{"arch": "vit", "crop_scale_min": 1, "translate": 0.12, "norm_position": "pre", "bias": "all", "inner_norm": false, "width": 320, "pooling": "attention", "muon_scale": "original", "learning_rate": 0.027, "adamw_lr_other_params": 0.0018, "epochs": 19.4, "weight_decay": 0.02}
Rows from block 3 of a small image classifier, named by matrix and row number. Rows with one number belong to one neuron. Each number is 50 + 10 x the weight over its row's rms, rounded and kept within 0 to 99. All counts start at 0.
After each neuron's rows are labels from the 100 images, of 14976, where the neuron reaches its highest value: "responds to" is what is common among them. Only what is clearly more common there than usual is listed. The data: photos of plants and fungi (iNaturalist). In brackets: how many of the 100.
# fc1: MLP up (model.blocks.3.mlp.fc1.weight, 1280x320), inputs 0-63
# fc2: MLP down (model.blocks.3.mlp.fc2.weight, 320x1280, transposed), outputs 0-63

fc1.269:37 45 51 55 38 41 41 64 64 47 47 51 54 59 46 48 32 48 57 50 57 50 43 46 43 52 53 71 41 72 45 52 59 52 56 56 37 50 57 35 60 58 60 40 39 44 34 50 45 63 44 46 44 41 57 50 50 65 48 51 71 49 55 54
fc2.269:61 52 77 37 51 50 64 50 40 52 45 51 50 34 57 60 61 45 45 67 48 52 41 37 43 41 47 76 61 55 36 54 52 40 56 43 33 49 55 31 53 38 56 47 47 50 46 54 50 50 40 58 38 69 63 41 60 37 58 58 58 44 40 47
responds to: order Asterales (31); family: Asteraceae (31)

fc1.628:54 49 51 55 67 50 47 42 39 46 63 54 52 53 56 41 47 49 48 57 43 24 53 48 49 50 61 67 39 69 59 59 42 73 57 49 57 68 40 72 55 62 36 63 53 46 42 33 56 46 56 48 57 46 46 55 42 52 52 36 40 47 61 45
fc2.628:32 45 43 50 35 57 75 39 57 28 48 56 49 61 50 55 57 33 57 49 38 50 59 40 45 43 39 47 56 41 55 47 58 60 58 72 48 50 55 63 44 41 46 40 53 46 35 30 59 42 43 80 45 69 54 48 59 49 37 52 32 37 54 51
responds to: order Asparagales (46); family: Asparagaceae (43); text has "yucca" (38)

fc1.243:33 61 40 39 41 52 48 47 61 34 51 37 53 42 61 38 41 50 46 65 45 51 49 54 70 38 69 58 47 39 48 40 47 58 31 52 39 48 45 32 57 51 61 44 44 44 73 51 45 54 38 41 47 45 59 40 34 56 46 52 61 43 61 44
fc2.243:45 51 49 60 58 55 28 45 35 32 58 40 50 55 42 70 48 62 42 50 50 54 58 45 52 54 60 84 45 23 46 47 61 54 46 51 47 48 49 53 36 51 40 74 44 59 57 49 32 56 75 43 39 42 36 50 41 61 36 46 57 53 64 50
responds to: order Lamiales (31)

fc1.637:91 56 38 48 42 38 63 35 50 46 51 56 46 65 36 60 47 55 43 52 46 39 43 40 52 35 54 54 42 55 67 36 44 84 62 43 57 35 44 36 53 67 41 38 49 73 55 62 46 51 55 54 48 63 52 49 60 44 63 44 44 62 38 40
fc2.637:64 52 47 42 44 53 53 60 56 34 40 49 36 63 53 55 61 55 61 63 44 41 38 49 56 44 44 48 51 59 47 57 32 59 66 47 65 45 49 33 39 42 41 43 47 55 59 39 56 52 43 43 32 56 30 31 45 62 44 59 57 55 46 51
responds to: order Ericales (31)

fc1.473:52 48 36 53 52 49 35 49 62 42 42 60 50 44 43 39 40 36 47 39 59 54 53 41 54 61 58 72 40 52 49 57 47 42 57 40 64 42 62 52 38 36 63 56 60 33 61 51 59 42 55 61 45 61 37 50 49 48 42 29 50 50 57 51
fc2.473:60 50 51 38 43 47 55 70 42 66 73 62 65 46 42 44 53 45 69 37 63 45 45 44 51 46 41 69 60 55 44 50 54 40 48 42 38 50 39 49 42 64 43 65 59 50 50 44 63 48 64 47 38 50 48 47 49 41 45 44 60 61 38 35
responds to: order Caryophyllales (86); family: Cactaceae (86); text has "cactus" (55)

fc1.418:52 40 54 38 49 39 60 50 61 45 66 66 55 38 52 39 38 62 67 48 50 40 56 68 42 41 24 53 52 50 48 53 51 47 62 49 55 36 60 48 40 47 70 39 64 40 56 71 53 49 42 47 58 52 56 49 41 51 52 49 51 44 51 52
fc2.418:48 43 49 50 44 47 56 39 51 45 53 47 50 48 52 53 47 46 59 43 63 40 34 63 38 67 50 44 47 64 64 46 57 53 48 43 58 73 72 52 62 49 46 40 44 49 62 46 57 51 60 32 26 61 56 59 55 34 58 29 39 54 54 57
responds to: kingdom Fungi (25)

fc1.730:64 66 35 44 53 43 50 57 52 31 56 54 51 68 39 49 62 28 56 47 72 49 46 41 31 43 61 49 46 46 61 59 32 22 65 52 55 50 46 44 48 56 76 52 48 61 56 49 42 54 42 51 50 40 60 54 48 55 47 42 42 56 39 48
fc2.730:46 67 52 44 55 55 47 36 35 50 58 44 40 59 34 52 54 62 57 45 65 61 46 53 41 40 71 64 41 53 43 59 55 64 53 45 29 49 42 50 36 37 58 60 36 54 48 46 34 58 43 21 39 44 44 44 62 45 34 63 54 55 63 55
responds to: class Liliopsida (27)

fc1.23:46 55 30 55 72 58 75 34 57 50 51 48 40 44 50 57 47 58 49 54 51 71 30 54 50 58 47 60 50 56 52 48 53 47 56 54 51 49 62 51 61 48 60 56 61 41 72 56 42 57 62 49 53 48 50 50 49 55 77 62 55 55 75 53
fc2.23:47 48 39 46 48 44 38 70 45 47 74 62 56 53 67 44 51 27 33 43 60 43 47 48 49 36 51 48 26 42 45 47 48 42 50 47 54 51 52 55 47 59 51 34 59 32 56 56 41 47 59 62 39 46 38 46 42 56 48 41 44 62 42 50
responds to: order Caryophyllales (64); family: Cactaceae (64); text has "cactus" (32)

fc1.290:54 59 25 46 48 31 62 71 58 65 48 63 43 49 37 65 44 49 51 47 52 52 41 33 26 51 52 61 50 65 47 38 58 30 65 51 40 40 48 56 52 44 50 64 49 47 25 43 45 53 53 46 46 53 60 63 59 61 34 56 46 46 46 30
fc2.290:27 54 49 51 41 36 30 35 42 51 48 50 46 52 46 53 35 56 53 54 52 44 51 39 44 47 44 62 38 41 53 74 51 61 43 32 68 60 44 46 45 52 47 45 59 67 50 54 40 42 47 50 31 63 60 43 40 42 61 47 50 65 37 55
responds to: order Asterales (42); family: Asteraceae (42)

fc1.285:53 61 58 63 28 62 58 50 45 53 40 44 57 47 54 57 44 54 77 51 74 45 40 42 41 41 32 53 79 56 64 51 49 37 57 50 58 55 67 56 45 74 51 60 49 42 37 42 60 47 17 43 51 55 58 54 47 56 38 41 66 31 50 55
fc2.285:50 46 55 54 45 38 39 47 39 31 52 39 49 36 50 45 61 49 57 84 46 52 53 37 39 59 56 42 48 67 53 49 68 34 54 50 43 48 49 71 44 61 50 59 56 61 57 45 36 43 78 42 63 49 51 29 64 35 52 44 37 45 40 46
responds to: order Asterales (27)

fc1.695:45 75 51 51 38 51 55 43 59 35 53 57 60 51 77 61 62 68 46 57 46 42 46 61 74 65 60 54 37 50 63 44 39 36 48 55 33 34 48 61 61 51 50 60 42 45 51 56 48 45 55 65 52 50 45 48 47 52 56 53 43 52 54 50
fc2.695:49 48 52 45 63 61 50 40 20 31 39 56 57 62 41 47 45 55 47 41 47 45 57 45 40 55 60 31 46 35 49 50 52 38 49 43 43 43 48 66 49 65 55 51 17 56 45 41 48 51 55 59 67 46 43 47 51 59 51 46 39 56 60 53
responds to: order Lamiales (32)

fc1.502:51 70 39 53 49 55 52 58 60 47 42 47 44 49 49 42 32 38 53 51 44 61 32 53 57 43 43 44 50 55 58 48 63 45 39 55 27 41 63 43 54 52 61 59 32 54 62 52 49 38 41 50 67 46 39 37 41 57 75 60 67 57 36 63
fc2.502:50 64 42 36 54 62 48 68 48 53 49 59 47 36 54 44 55 67 48 45 51 60 57 45 66 32 43 70 49 55 40 61 57 42 55 41 58 60 32 50 60 62 46 66 67 41 55 41 57 57 69 47 52 38 36 43 46 44 64 45 38 68 64 64
responds to: phylum Basidiomycota (28); class Agaricomycetes (28); kingdom Fungi (28)

fc1.49:53 42 58 58 65 48 62 33 65 59 53 52 51 59 55 58 37 37 52 43 54 54 41 61 48 37 15 68 48 55 41 39 41 63 53 56 28 51 38 49 64 56 52 55 34 50 50 62 35 54 55 47 63 39 48 49 38 46 46 56 57 51 51 42
fc2.49:37 65 40 50 44 51 31 44 53 57 45 49 54 46 62 45 55 43 43 28 48 49 56 65 62 57 37 43 56 67 55 72 65 43 40 44 45 55 47 46 41 47 46 48 71 56 56 43 62 57 59 58 41 37 35 49 35 52 61 44 64 59 44 50
responds to: kingdom Fungi (29); class Agaricomycetes (25); phylum Basidiomycota (25)

fc1.421:46 71 48 48 49 52 66 55 56 44 47 44 29 55 42 61 39 49 42 55 41 44 37 34 72 86 41 49 51 43 59 50 61 32 44 61 60 50 65 80 53 52 55 59 45 42 43 55 60 49 43 59 59 66 51 56 53 46 51 39 46 47 59 39
fc2.421:30 70 62 47 48 67 64 55 51 36 30 52 67 53 27 35 64 39 40 50 54 46 55 50 45 50 59 18 33 44 55 47 56 55 45 52 42 48 46 61 47 39 53 44 40 48 49 54 38 67 48 63 39 45 47 49 54 46 59 49 35 57 56 75
responds to: class Liliopsida (32); order Asparagales (28)

fc1.462:35 41 25 52 52 51 46 50 42 48 64 37 45 63 55 45 49 32 59 58 59 50 49 50 42 57 46 52 46 25 43 36 48 55 73 42 51 47 41 65 64 49 43 43 41 53 60 63 49 30 43 56 47 43 41 55 50 38 42 53 45 44 53 45
fc2.462:50 64 50 50 53 52 54 55 59 48 53 31 51 42 49 37 43 46 56 37 50 40 53 58 54 25 54 57 37 64 46 48 41 65 50 51 66 55 52 52 35 45 64 49 49 33 55 67 61 43 53 49 45 45 53 39 43 51 42 51 43 37 69 50
responds to: kingdom Fungi (25)

fc1.15:55 44 45 50 60 48 58 46 43 48 61 52 64 69 54 43 38 57 48 52 39 55 48 65 56 69 52 41 32 62 45 63 46 44 65 53 27 58 70 44 38 56 53 52 58 38 52 45 28 54 35 46 32 50 45 58 32 46 46 33 50 44 44 68
fc2.15:50 44 52 52 51 56 46 36 36 51 61 16 35 36 49 63 52 54 38 59 44 50 63 51 47 46 39 49 58 55 36 25 79 60 60 45 54 62 31 51 40 54 51 64 62 39 58 31 46 58 53 59 49 45 51 56 37 44 47 46 51 67 61 44
responds to: kingdom Fungi (48); phylum Basidiomycota (43); class Agaricomycetes (43); order: Polyporales (32)

fc1.174:56 68 50 53 55 75 64 41 48 48 59 67 57 61 65 64 46 49 60 47 39 51 38 40 64 57 39 57 52 59 42 49 55 49 50 50 41 41 49 49 43 33 46 61 53 28 45 39 42 57 49 44 34 53 51 55 49 51 55 60 44 53 42 60
fc2.174:56 60 56 51 47 42 43 35 43 54 46 65 49 43 43 36 29 34 41 48 43 38 48 66 55 51 58 48 52 68 37 45 38 43 65 49 67 52 41 59 47 62 46 57 46 48 53 45 49 41 44 54 59 27 45 43 48 52 28 45 56 79 68 67
responds to: kingdom Fungi (35); phylum Basidiomycota (33); class Agaricomycetes (33)

fc1.505:47 38 41 67 53 61 53 56 68 56 45 50 68 63 52 49 49 51 55 36 77 37 45 38 47 39 45 54 47 55 37 46 64 48 34 59 52 35 51 43 55 54 60 47 37 50 48 64 45 57 58 44 43 62 40 63 54 42 22 47 57 40 67 51
fc2.505:47 42 37 34 55 54 52 53 61 33 62 54 44 41 48 43 55 51 53 43 38 65 44 46 61 45 62 66 33 66 62 53 59 52 45 28 55 40 56 54 30 43 53 39 56 48 47 31 40 56 43 74 62 56 43 41 47 44 31 52 52 64 53 56
responds to: order Lamiales (25)

fc1.320:41 41 48 49 49 49 42 44 48 53 56 54 61 69 36 42 27 46 58 47 74 38 42 51 49 62 58 50 50 55 54 35 46 46 50 48 67 33 54 36 60 54 52 38 62 30 44 65 71 59 60 54 41 56 56 55 36 52 55 35 73 51 60 56
fc2.320:42 58 66 38 57 57 53 49 53 33 52 47 48 45 32 57 63 54 29 31 37 58 55 35 40 43 78 78 38 45 47 57 48 48 32 46 45 46 56 50 36 50 40 48 41 46 48 39 39 77 59 52 38 47 51 33 56 54 48 49 41 42 42 51
responds to: order Boraginales (26); family: Boraginaceae (26); order: Lamiales (26)

fc1.44:56 54 41 54 45 57 64 48 46 18 50 46 62 54 66 47 54 39 40 57 44 47 52 69 67 63 46 49 52 40 58 56 72 43 55 57 59 47 59 43 54 54 50 46 43 33 60 53 35 45 51 47 40 55 48 48 56 46 55 42 53 40 47 53
fc2.44:46 40 42 43 61 76 59 34 76 51 62 45 59 61 43 51 53 62 34 54 43 58 55 64 37 51 46 56 47 66 28 49 49 68 46 59 43 57 36 38 43 42 50 52 63 58 66 33 60 61 45 52 36 55 40 41 42 60 41 43 26 40 65 59
responds to: kingdom Fungi (30); class Agaricomycetes (25); phylum Basidiomycota (25)

fc1.492:57 54 35 43 45 41 47 53 33 65 54 42 35 76 61 61 46 40 53 50 41 56 63 35 45 48 55 61 41 39 46 40 42 52 65 57 52 54 51 65 80 60 67 53 60 37 55 42 61 49 62 53 45 44 35 44 33 60 60 54 51 51 42 54
fc2.492:46 60 51 52 48 40 56 35 45 41 57 51 64 63 59 60 72 51 46 57 41 41 38 27 35 64 58 59 40 57 52 58 51 65 53 36 55 60 39 42 53 61 58 47 48 44 59 55 52 52 64 35 24 44 58 62 54 65 35 35 38 54 23 35
responds to: order Asparagales (28); family: Asparagaceae (27); text has "yucca" (26)

fc1.724:37 64 22 35 63 47 55 44 50 59 50 56 48 59 52 52 64 40 51 57 65 81 55 33 42 54 54 56 66 45 57 36 40 37 58 60 48 53 28 64 52 41 58 53 51 47 39 64 56 48 54 60 36 27 24 61 45 49 52 75 47 59 34 55
fc2.724:52 63 46 39 44 40 57 48 34 33 49 47 56 56 74 37 64 69 49 54 50 36 47 40 47 56 58 45 48 57 57 58 31 70 49 37 53 53 42 48 56 66 58 46 50 46 45 32 36 55 44 42 54 56 52 68 65 61 52 42 42 40 53 52
responds to: order Asparagales (35); family: Asparagaceae (35); text has "yucca" (31)

fc1.549:35 61 34 45 41 33 44 48 51 65 52 49 45 68 71 37 64 39 53 42 61 44 47 39 51 63 68 60 43 34 52 44 45 65 79 33 49 67 55 40 41 45 43 78 59 46 59 51 46 46 55 55 37 46 44 49 45 45 60 43 49 62 41 45
fc2.549:52 53 47 53 38 44 51 52 47 37 55 45 45 56 63 67 48 38 40 49 59 47 48 40 36 60 33 61 46 54 61 55 66 67 53 51 43 40 53 48 66 42 48 49 54 65 48 43 56 39 51 50 58 54 48 51 51 61 41 50 34 42 59 51
responds to: order Asparagales (42); family: Asparagaceae (41); text has "yucca" (35)

fc1.154:45 53 51 54 41 42 50 56 49 68 53 72 44 46 46 35 54 43 49 45 49 53 46 48 36 33 40 25 53 41 45 67 52 46 55 41 32 50 53 58 33 60 60 64 48 49 33 50 59 58 43 57 42 39 64 67 44 56 47 53 53 48 53 49
fc2.154:76 62 53 42 43 64 18 64 41 29 70 58 59 41 57 41 41 54 42 38 45 42 46 42 62 36 50 52 46 40 57 49 56 47 44 57 48 44 54 63 44 44 48 55 52 49 49 47 38 44 42 34 34 46 40 52 48 46 54 61 56 46 49 62
responds to: text has "common" (30); order Asterales (29); family: Asteraceae (29)

fc1.736:54 45 35 42 37 32 45 53 49 55 62 61 37 53 41 27 44 48 66 35 38 27 65 59 52 51 47 24 44 51 60 40 28 47 67 45 62 53 67 69 54 34 52 36 59 34 51 47 51 28 47 32 55 54 68 56 52 48 56 33 41 57 62 35
fc2.736:43 49 30 56 38 49 54 33 58 44 39 55 46 57 55 54 54 31 60 60 61 42 65 37 49 39 63 52 46 71 52 57 44 44 64 31 74 58 60 49 51 42 51 45 51 59 38 57 38 40 45 63 44 30 38 45 44 28 63 48 54 65 42 54
responds to: class: Liliopsida (32); order Asparagales (30); family: Asparagaceae (27)

fc1.431:39 46 65 56 47 57 61 41 50 61 47 31 52 40 57 35 62 26 54 63 70 39 52 49 62 49 55 48 59 45 38 45 42 50 42 49 26 61 57 53 61 39 57 57 51 47 41 46 72 49 52 23 61 54 55 61 54 49 53 40 52 44 43 68
fc2.431:59 51 45 57 57 50 51 42 46 54 54 68 70 54 42 62 49 60 36 54 61 69 43 37 45 41 63 44 46 54 65 51 40 43 39 68 74 42 37 57 58 51 53 57 58 52 57 42 47 39 50 47 42 40 60 46 57 58 47 63 51 54 59 51
responds to: order Caryophyllales (25); family: Cactaceae (25)

fc1.138:37 56 48 60 37 47 66 42 70 58 63 55 57 49 51 65 37 56 39 76 63 57 41 53 63 63 56 61 56 48 57 50 48 37 59 50 35 47 50 55 57 58 60 60 45 54 54 67 45 47 70 54 46 57 61 41 51 42 37 53 57 58 34 57
fc2.138:41 58 44 66 43 50 35 38 48 43 64 44 53 48 47 47 65 45 44 66 60 39 59 34 37 47 43 52 49 47 57 51 21 53 34 55 47 58 73 56 31 53 49 54 62 64 37 34 62 28 35 58 49 72 50 65 28 52 40 38 56 53 52 48
responds to: order Lamiales (25)

fc1.195:44 48 43 36 52 56 58 48 57 54 59 60 37 45 62 58 38 38 47 37 64 58 16 33 37 39 43 41 70 42 48 82 42 43 40 54 35 61 36 58 47 61 37 36 41 69 42 47 53 37 29 40 55 44 50 64 38 65 46 55 35 50 41 50
fc2.195:58 33 43 43 60 38 40 38 62 40 61 47 43 65 48 58 51 69 50 41 49 34 52 44 62 62 39 46 36 41 58 56 51 36 47 51 48 45 31 32 54 54 41 66 53 48 47 63 42 46 52 62 52 60 36 44 41 52 46 44 50 43 49 47
responds to: order Asterales (34); family: Asteraceae (33)

fc1.136:43 55 48 55 48 57 51 48 29 49 44 37 47 43 52 62 51 54 52 45 45 34 41 35 48 46 42 60 54 56 63 55 33 46 51 45 79 51 51 87 55 56 52 64 41 58 59 44 41 46 62 63 55 56 44 64 53 40 37 60 25 51 44 49
fc2.136:60 49 54 41 59 50 52 49 79 42 42 40 62 43 43 40 46 71 55 29 47 72 46 43 49 57 59 52 38 49 49 29 48 45 45 44 42 21 51 45 55 54 67 59 48 51 54 53 33 45 53 57 65 29 54 35 32 37 52 44 51 47 56 65
responds to: order Asterales (33); family: Asteraceae (33)

fc1.722:57 59 49 59 57 45 65 50 51 57 55 61 71 43 56 52 51 46 26 55 42 54 44 51 54 63 50 48 50 55 63 49 56 36 42 51 48 57 45 51 51 43 31 50 65 59 61 36 40 46 31 68 45 59 58 58 40 47 40 28 57 40 43 54
fc2.722:54 64 50 39 42 34 24 51 49 40 48 48 54 58 40 43 51 74 73 50 56 56 58 63 54 46 40 46 48 50 52 52 43 57 43 56 43 45 41 44 54 62 48 27 55 41 60 31 40 52 41 39 44 31 40 42 49 52 44 71 59 65 59 42
responds to: class Liliopsida (26)

fc1.370:45 56 47 39 70 38 42 49 60 67 43 43 60 34 46 63 53 29 53 39 55 56 63 40 63 49 69 42 33 57 62 54 49 48 49 47 56 39 43 70 55 58 61 58 58 32 57 45 57 66 40 40 41 52 50 59 60 43 48 56 52 41 45 32
fc2.370:59 39 39 32 34 58 49 43 41 62 44 54 30 55 63 43 38 62 45 63 70 51 56 46 41 46 69 65 51 40 27 51 28 50 53 71 51 64 40 60 49 63 63 41 65 51 38 41 38 52 64 63 49 55 51 53 47 49 66 46 58 47 47 55
responds to: order Caryophyllales (66); family: Cactaceae (64); text has "cactus" (39)

fc1.246:43 55 57 48 36 55 42 45 40 69 46 49 60 53 64 30 47 47 68 67 44 56 43 48 49 34 41 41 44 38 47 47 35 42 71 41 54 40 42 53 41 48 61 67 49 50 40 40 56 52 55 52 51 48 37 61 40 46 41 36 42 52 64 49
fc2.246:68 55 33 50 52 57 52 45 43 50 57 58 42 60 55 49 41 60 48 32 48 40 48 50 49 42 54 54 52 42 52 45 47 56 31 49 49 50 46 72 60 49 41 67 39 43 41 49 41 41 45 41 59 42 49 53 52 47 41 44 65 47 50 55
responds to: text has "common" (26)

fc1.723:60 51 65 56 54 66 57 53 61 47 50 62 53 30 70 49 49 32 59 33 47 47 48 57 60 60 71 27 51 48 53 59 39 48 67 45 45 52 56 47 53 55 69 32 69 43 80 53 49 54 61 52 62 32 46 43 43 30 69 22 47 52 51 55
fc2.723:49 44 49 48 46 47 49 50 40 67 52 39 45 53 46 52 40 51 58 34 57 52 65 61 41 36 58 50 59 36 52 35 33 56 61 63 37 48 44 60 41 40 56 42 52 47 58 61 49 55 52 49 40 53 47 34 46 71 42 45 40 52 57 58
responds to: order Pinales (29); class Pinopsida (29)

fc1.312:36 63 53 53 59 64 59 44 44 50 53 67 51 41 57 64 40 43 45 52 55 27 48 56 62 50 68 41 70 47 53 35 50 56 46 47 36 55 50 46 60 64 47 42 32 52 72 55 44 57 59 60 50 54 53 43 62 38 63 58 70 47 60 54
fc2.312:60 48 70 49 68 56 48 49 55 63 51 50 43 71 59 51 54 60 50 51 51 42 55 59 42 37 59 62 45 35 48 49 29 42 63 66 55 53 56 48 55 28 49 48 52 63 58 45 45 60 47 53 51 53 57 36 50 38 47 39 51 60 71 36
responds to: order Pinales (26); class Pinopsida (26)

fc1.188:51 48 49 61 44 35 63 54 48 63 47 54 76 54 62 37 52 46 52 33 44 57 42 51 49 42 31 56 55 52 48 45 48 42 51 44 62 47 59 45 31 57 42 62 53 51 48 37 58 49 53 45 43 51 45 49 44 61 49 34 51 40 56 64
fc2.188:61 53 55 34 55 37 48 49 58 46 47 58 45 35 43 69 41 37 48 55 55 43 41 62 58 47 51 67 49 44 52 65 60 53 55 61 36 54 41 42 57 45 53 32 31 50 63 50 44 53 47 46 47 50 49 45 59 47 43 36 36 40 47 53
responds to: order Ericales (26); family: Ericaceae (25)

fc1.472:29 36 54 38 42 51 31 52 60 47 49 54 59 65 71 66 63 51 46 32 55 39 52 55 31 71 66 47 52 62 59 45 52 52 52 38 65 65 35 57 48 29 56 55 46 43 52 53 60 33 46 49 28 39 62 55 46 42 57 50 53 71 49 46
fc2.472:54 50 43 50 50 59 67 50 40 60 48 53 47 55 48 51 53 51 35 62 64 31 51 45 30 55 66 54 64 55 59 49 37 54 59 48 47 46 53 40 74 48 48 51 61 60 43 63 36 60 50 48 45 58 35 52 55 44 40 50 46 64 64 54
responds to: order Asparagales (50); family: Asparagaceae (50); text has "yucca" (44)

fc1.641:40 53 56 47 48 43 47 51 73 58 40 49 62 67 53 65 64 48 35 45 58 72 37 55 53 46 56 56 47 51 37 46 59 38 40 43 59 39 49 53 37 47 46 59 62 47 53 43 71 39 40 54 56 46 30 40 45 34 56 46 49 56 51 41
fc2.641:43 57 40 60 63 64 57 49 62 68 34 50 28 37 62 41 55 58 42 42 50 51 47 62 56 60 68 49 48 45 55 47 74 54 51 55 43 40 62 66 69 45 38 47 55 66 47 55 64 52 63 38 62 51 31 43 43 43 47 56 55 43 43 58
responds to: text has "common" (31)

fc1.279:56 49 45 59 54 54 44 23 52 54 47 51 45 54 56 60 29 38 60 53 59 71 53 43 50 47 63 50 57 26 61 35 48 45 57 45 51 51 61 56 55 54 50 51 49 40 53 39 56 48 70 57 48 55 40 52 40 51 52 46 43 60 63 42
fc2.279:51 57 49 46 55 50 70 62 49 48 50 65 47 43 60 39 63 49 45 64 35 45 43 37 54 63 65 57 68 38 21 59 42 52 49 70 41 59 49 25 53 32 60 55 43 43 60 32 53 55 35 49 20 46 71 36 50 50 45 57 40 42 55 57
responds to: order Caryophyllales (38); family: Cactaceae (38)

fc1.408:54 51 51 43 21 49 41 45 59 48 67 67 54 38 66 46 53 51 57 62 53 50 72 63 38 62 47 61 48 58 61 65 47 47 56 64 48 38 49 73 42 55 52 58 43 57 58 38 51 27 59 48 41 71 71 72 51 40 45 28 55 50 58 61
fc2.408:35 52 55 47 64 56 52 57 31 53 34 43 63 55 65 48 59 40 46 40 54 46 46 47 61 58 55 51 40 48 50 40 50 53 48 46 43 63 47 64 43 57 55 25 41 73 50 45 36 48 41 52 48 36 47 51 58 78 54 58 48 55 47 44
responds to: class: Liliopsida (35); order Asparagales (29); family: Asparagaceae (27)

fc1.685:33 52 46 58 61 42 54 47 57 36 59 52 64 34 43 51 51 53 42 54 62 47 50 37 72 52 40 38 38 59 44 66 63 55 42 51 49 28 48 52 44 68 43 46 60 37 56 40 42 46 67 46 44 58 50 40 46 41 39 30 18 54 58 44
fc2.685:46 45 45 45 47 41 45 51 74 51 44 41 48 52 38 60 37 65 44 37 41 75 56 56 32 54 41 50 48 47 47 45 47 38 49 50 57 62 37 76 54 33 56 58 51 38 64 39 65 71 40 61 60 47 50 59 40 59 60 50 66 56 59 47
responds to: family: Asteraceae (32); order: Asterales (32); order Ranunculales (25)

fc1.389:55 49 42 42 37 80 67 51 47 68 54 62 39 51 72 48 45 61 44 62 46 59 63 44 30 50 31 23 54 60 53 59 54 43 40 37 40 49 50 48 49 46 44 49 63 47 35 38 42 51 34 53 52 57 52 43 49 62 61 49 49 47 46 56
fc2.389:62 56 50 44 56 63 29 49 56 40 53 50 58 52 82 37 63 56 44 52 43 40 44 35 47 56 41 44 47 43 52 56 45 45 49 59 49 33 52 46 52 39 50 53 46 50 40 62 34 40 41 40 57 33 47 37 46 59 39 33 75 38 39 38
responds to: text has "common" (28); order Asterales (27); family: Asteraceae (27)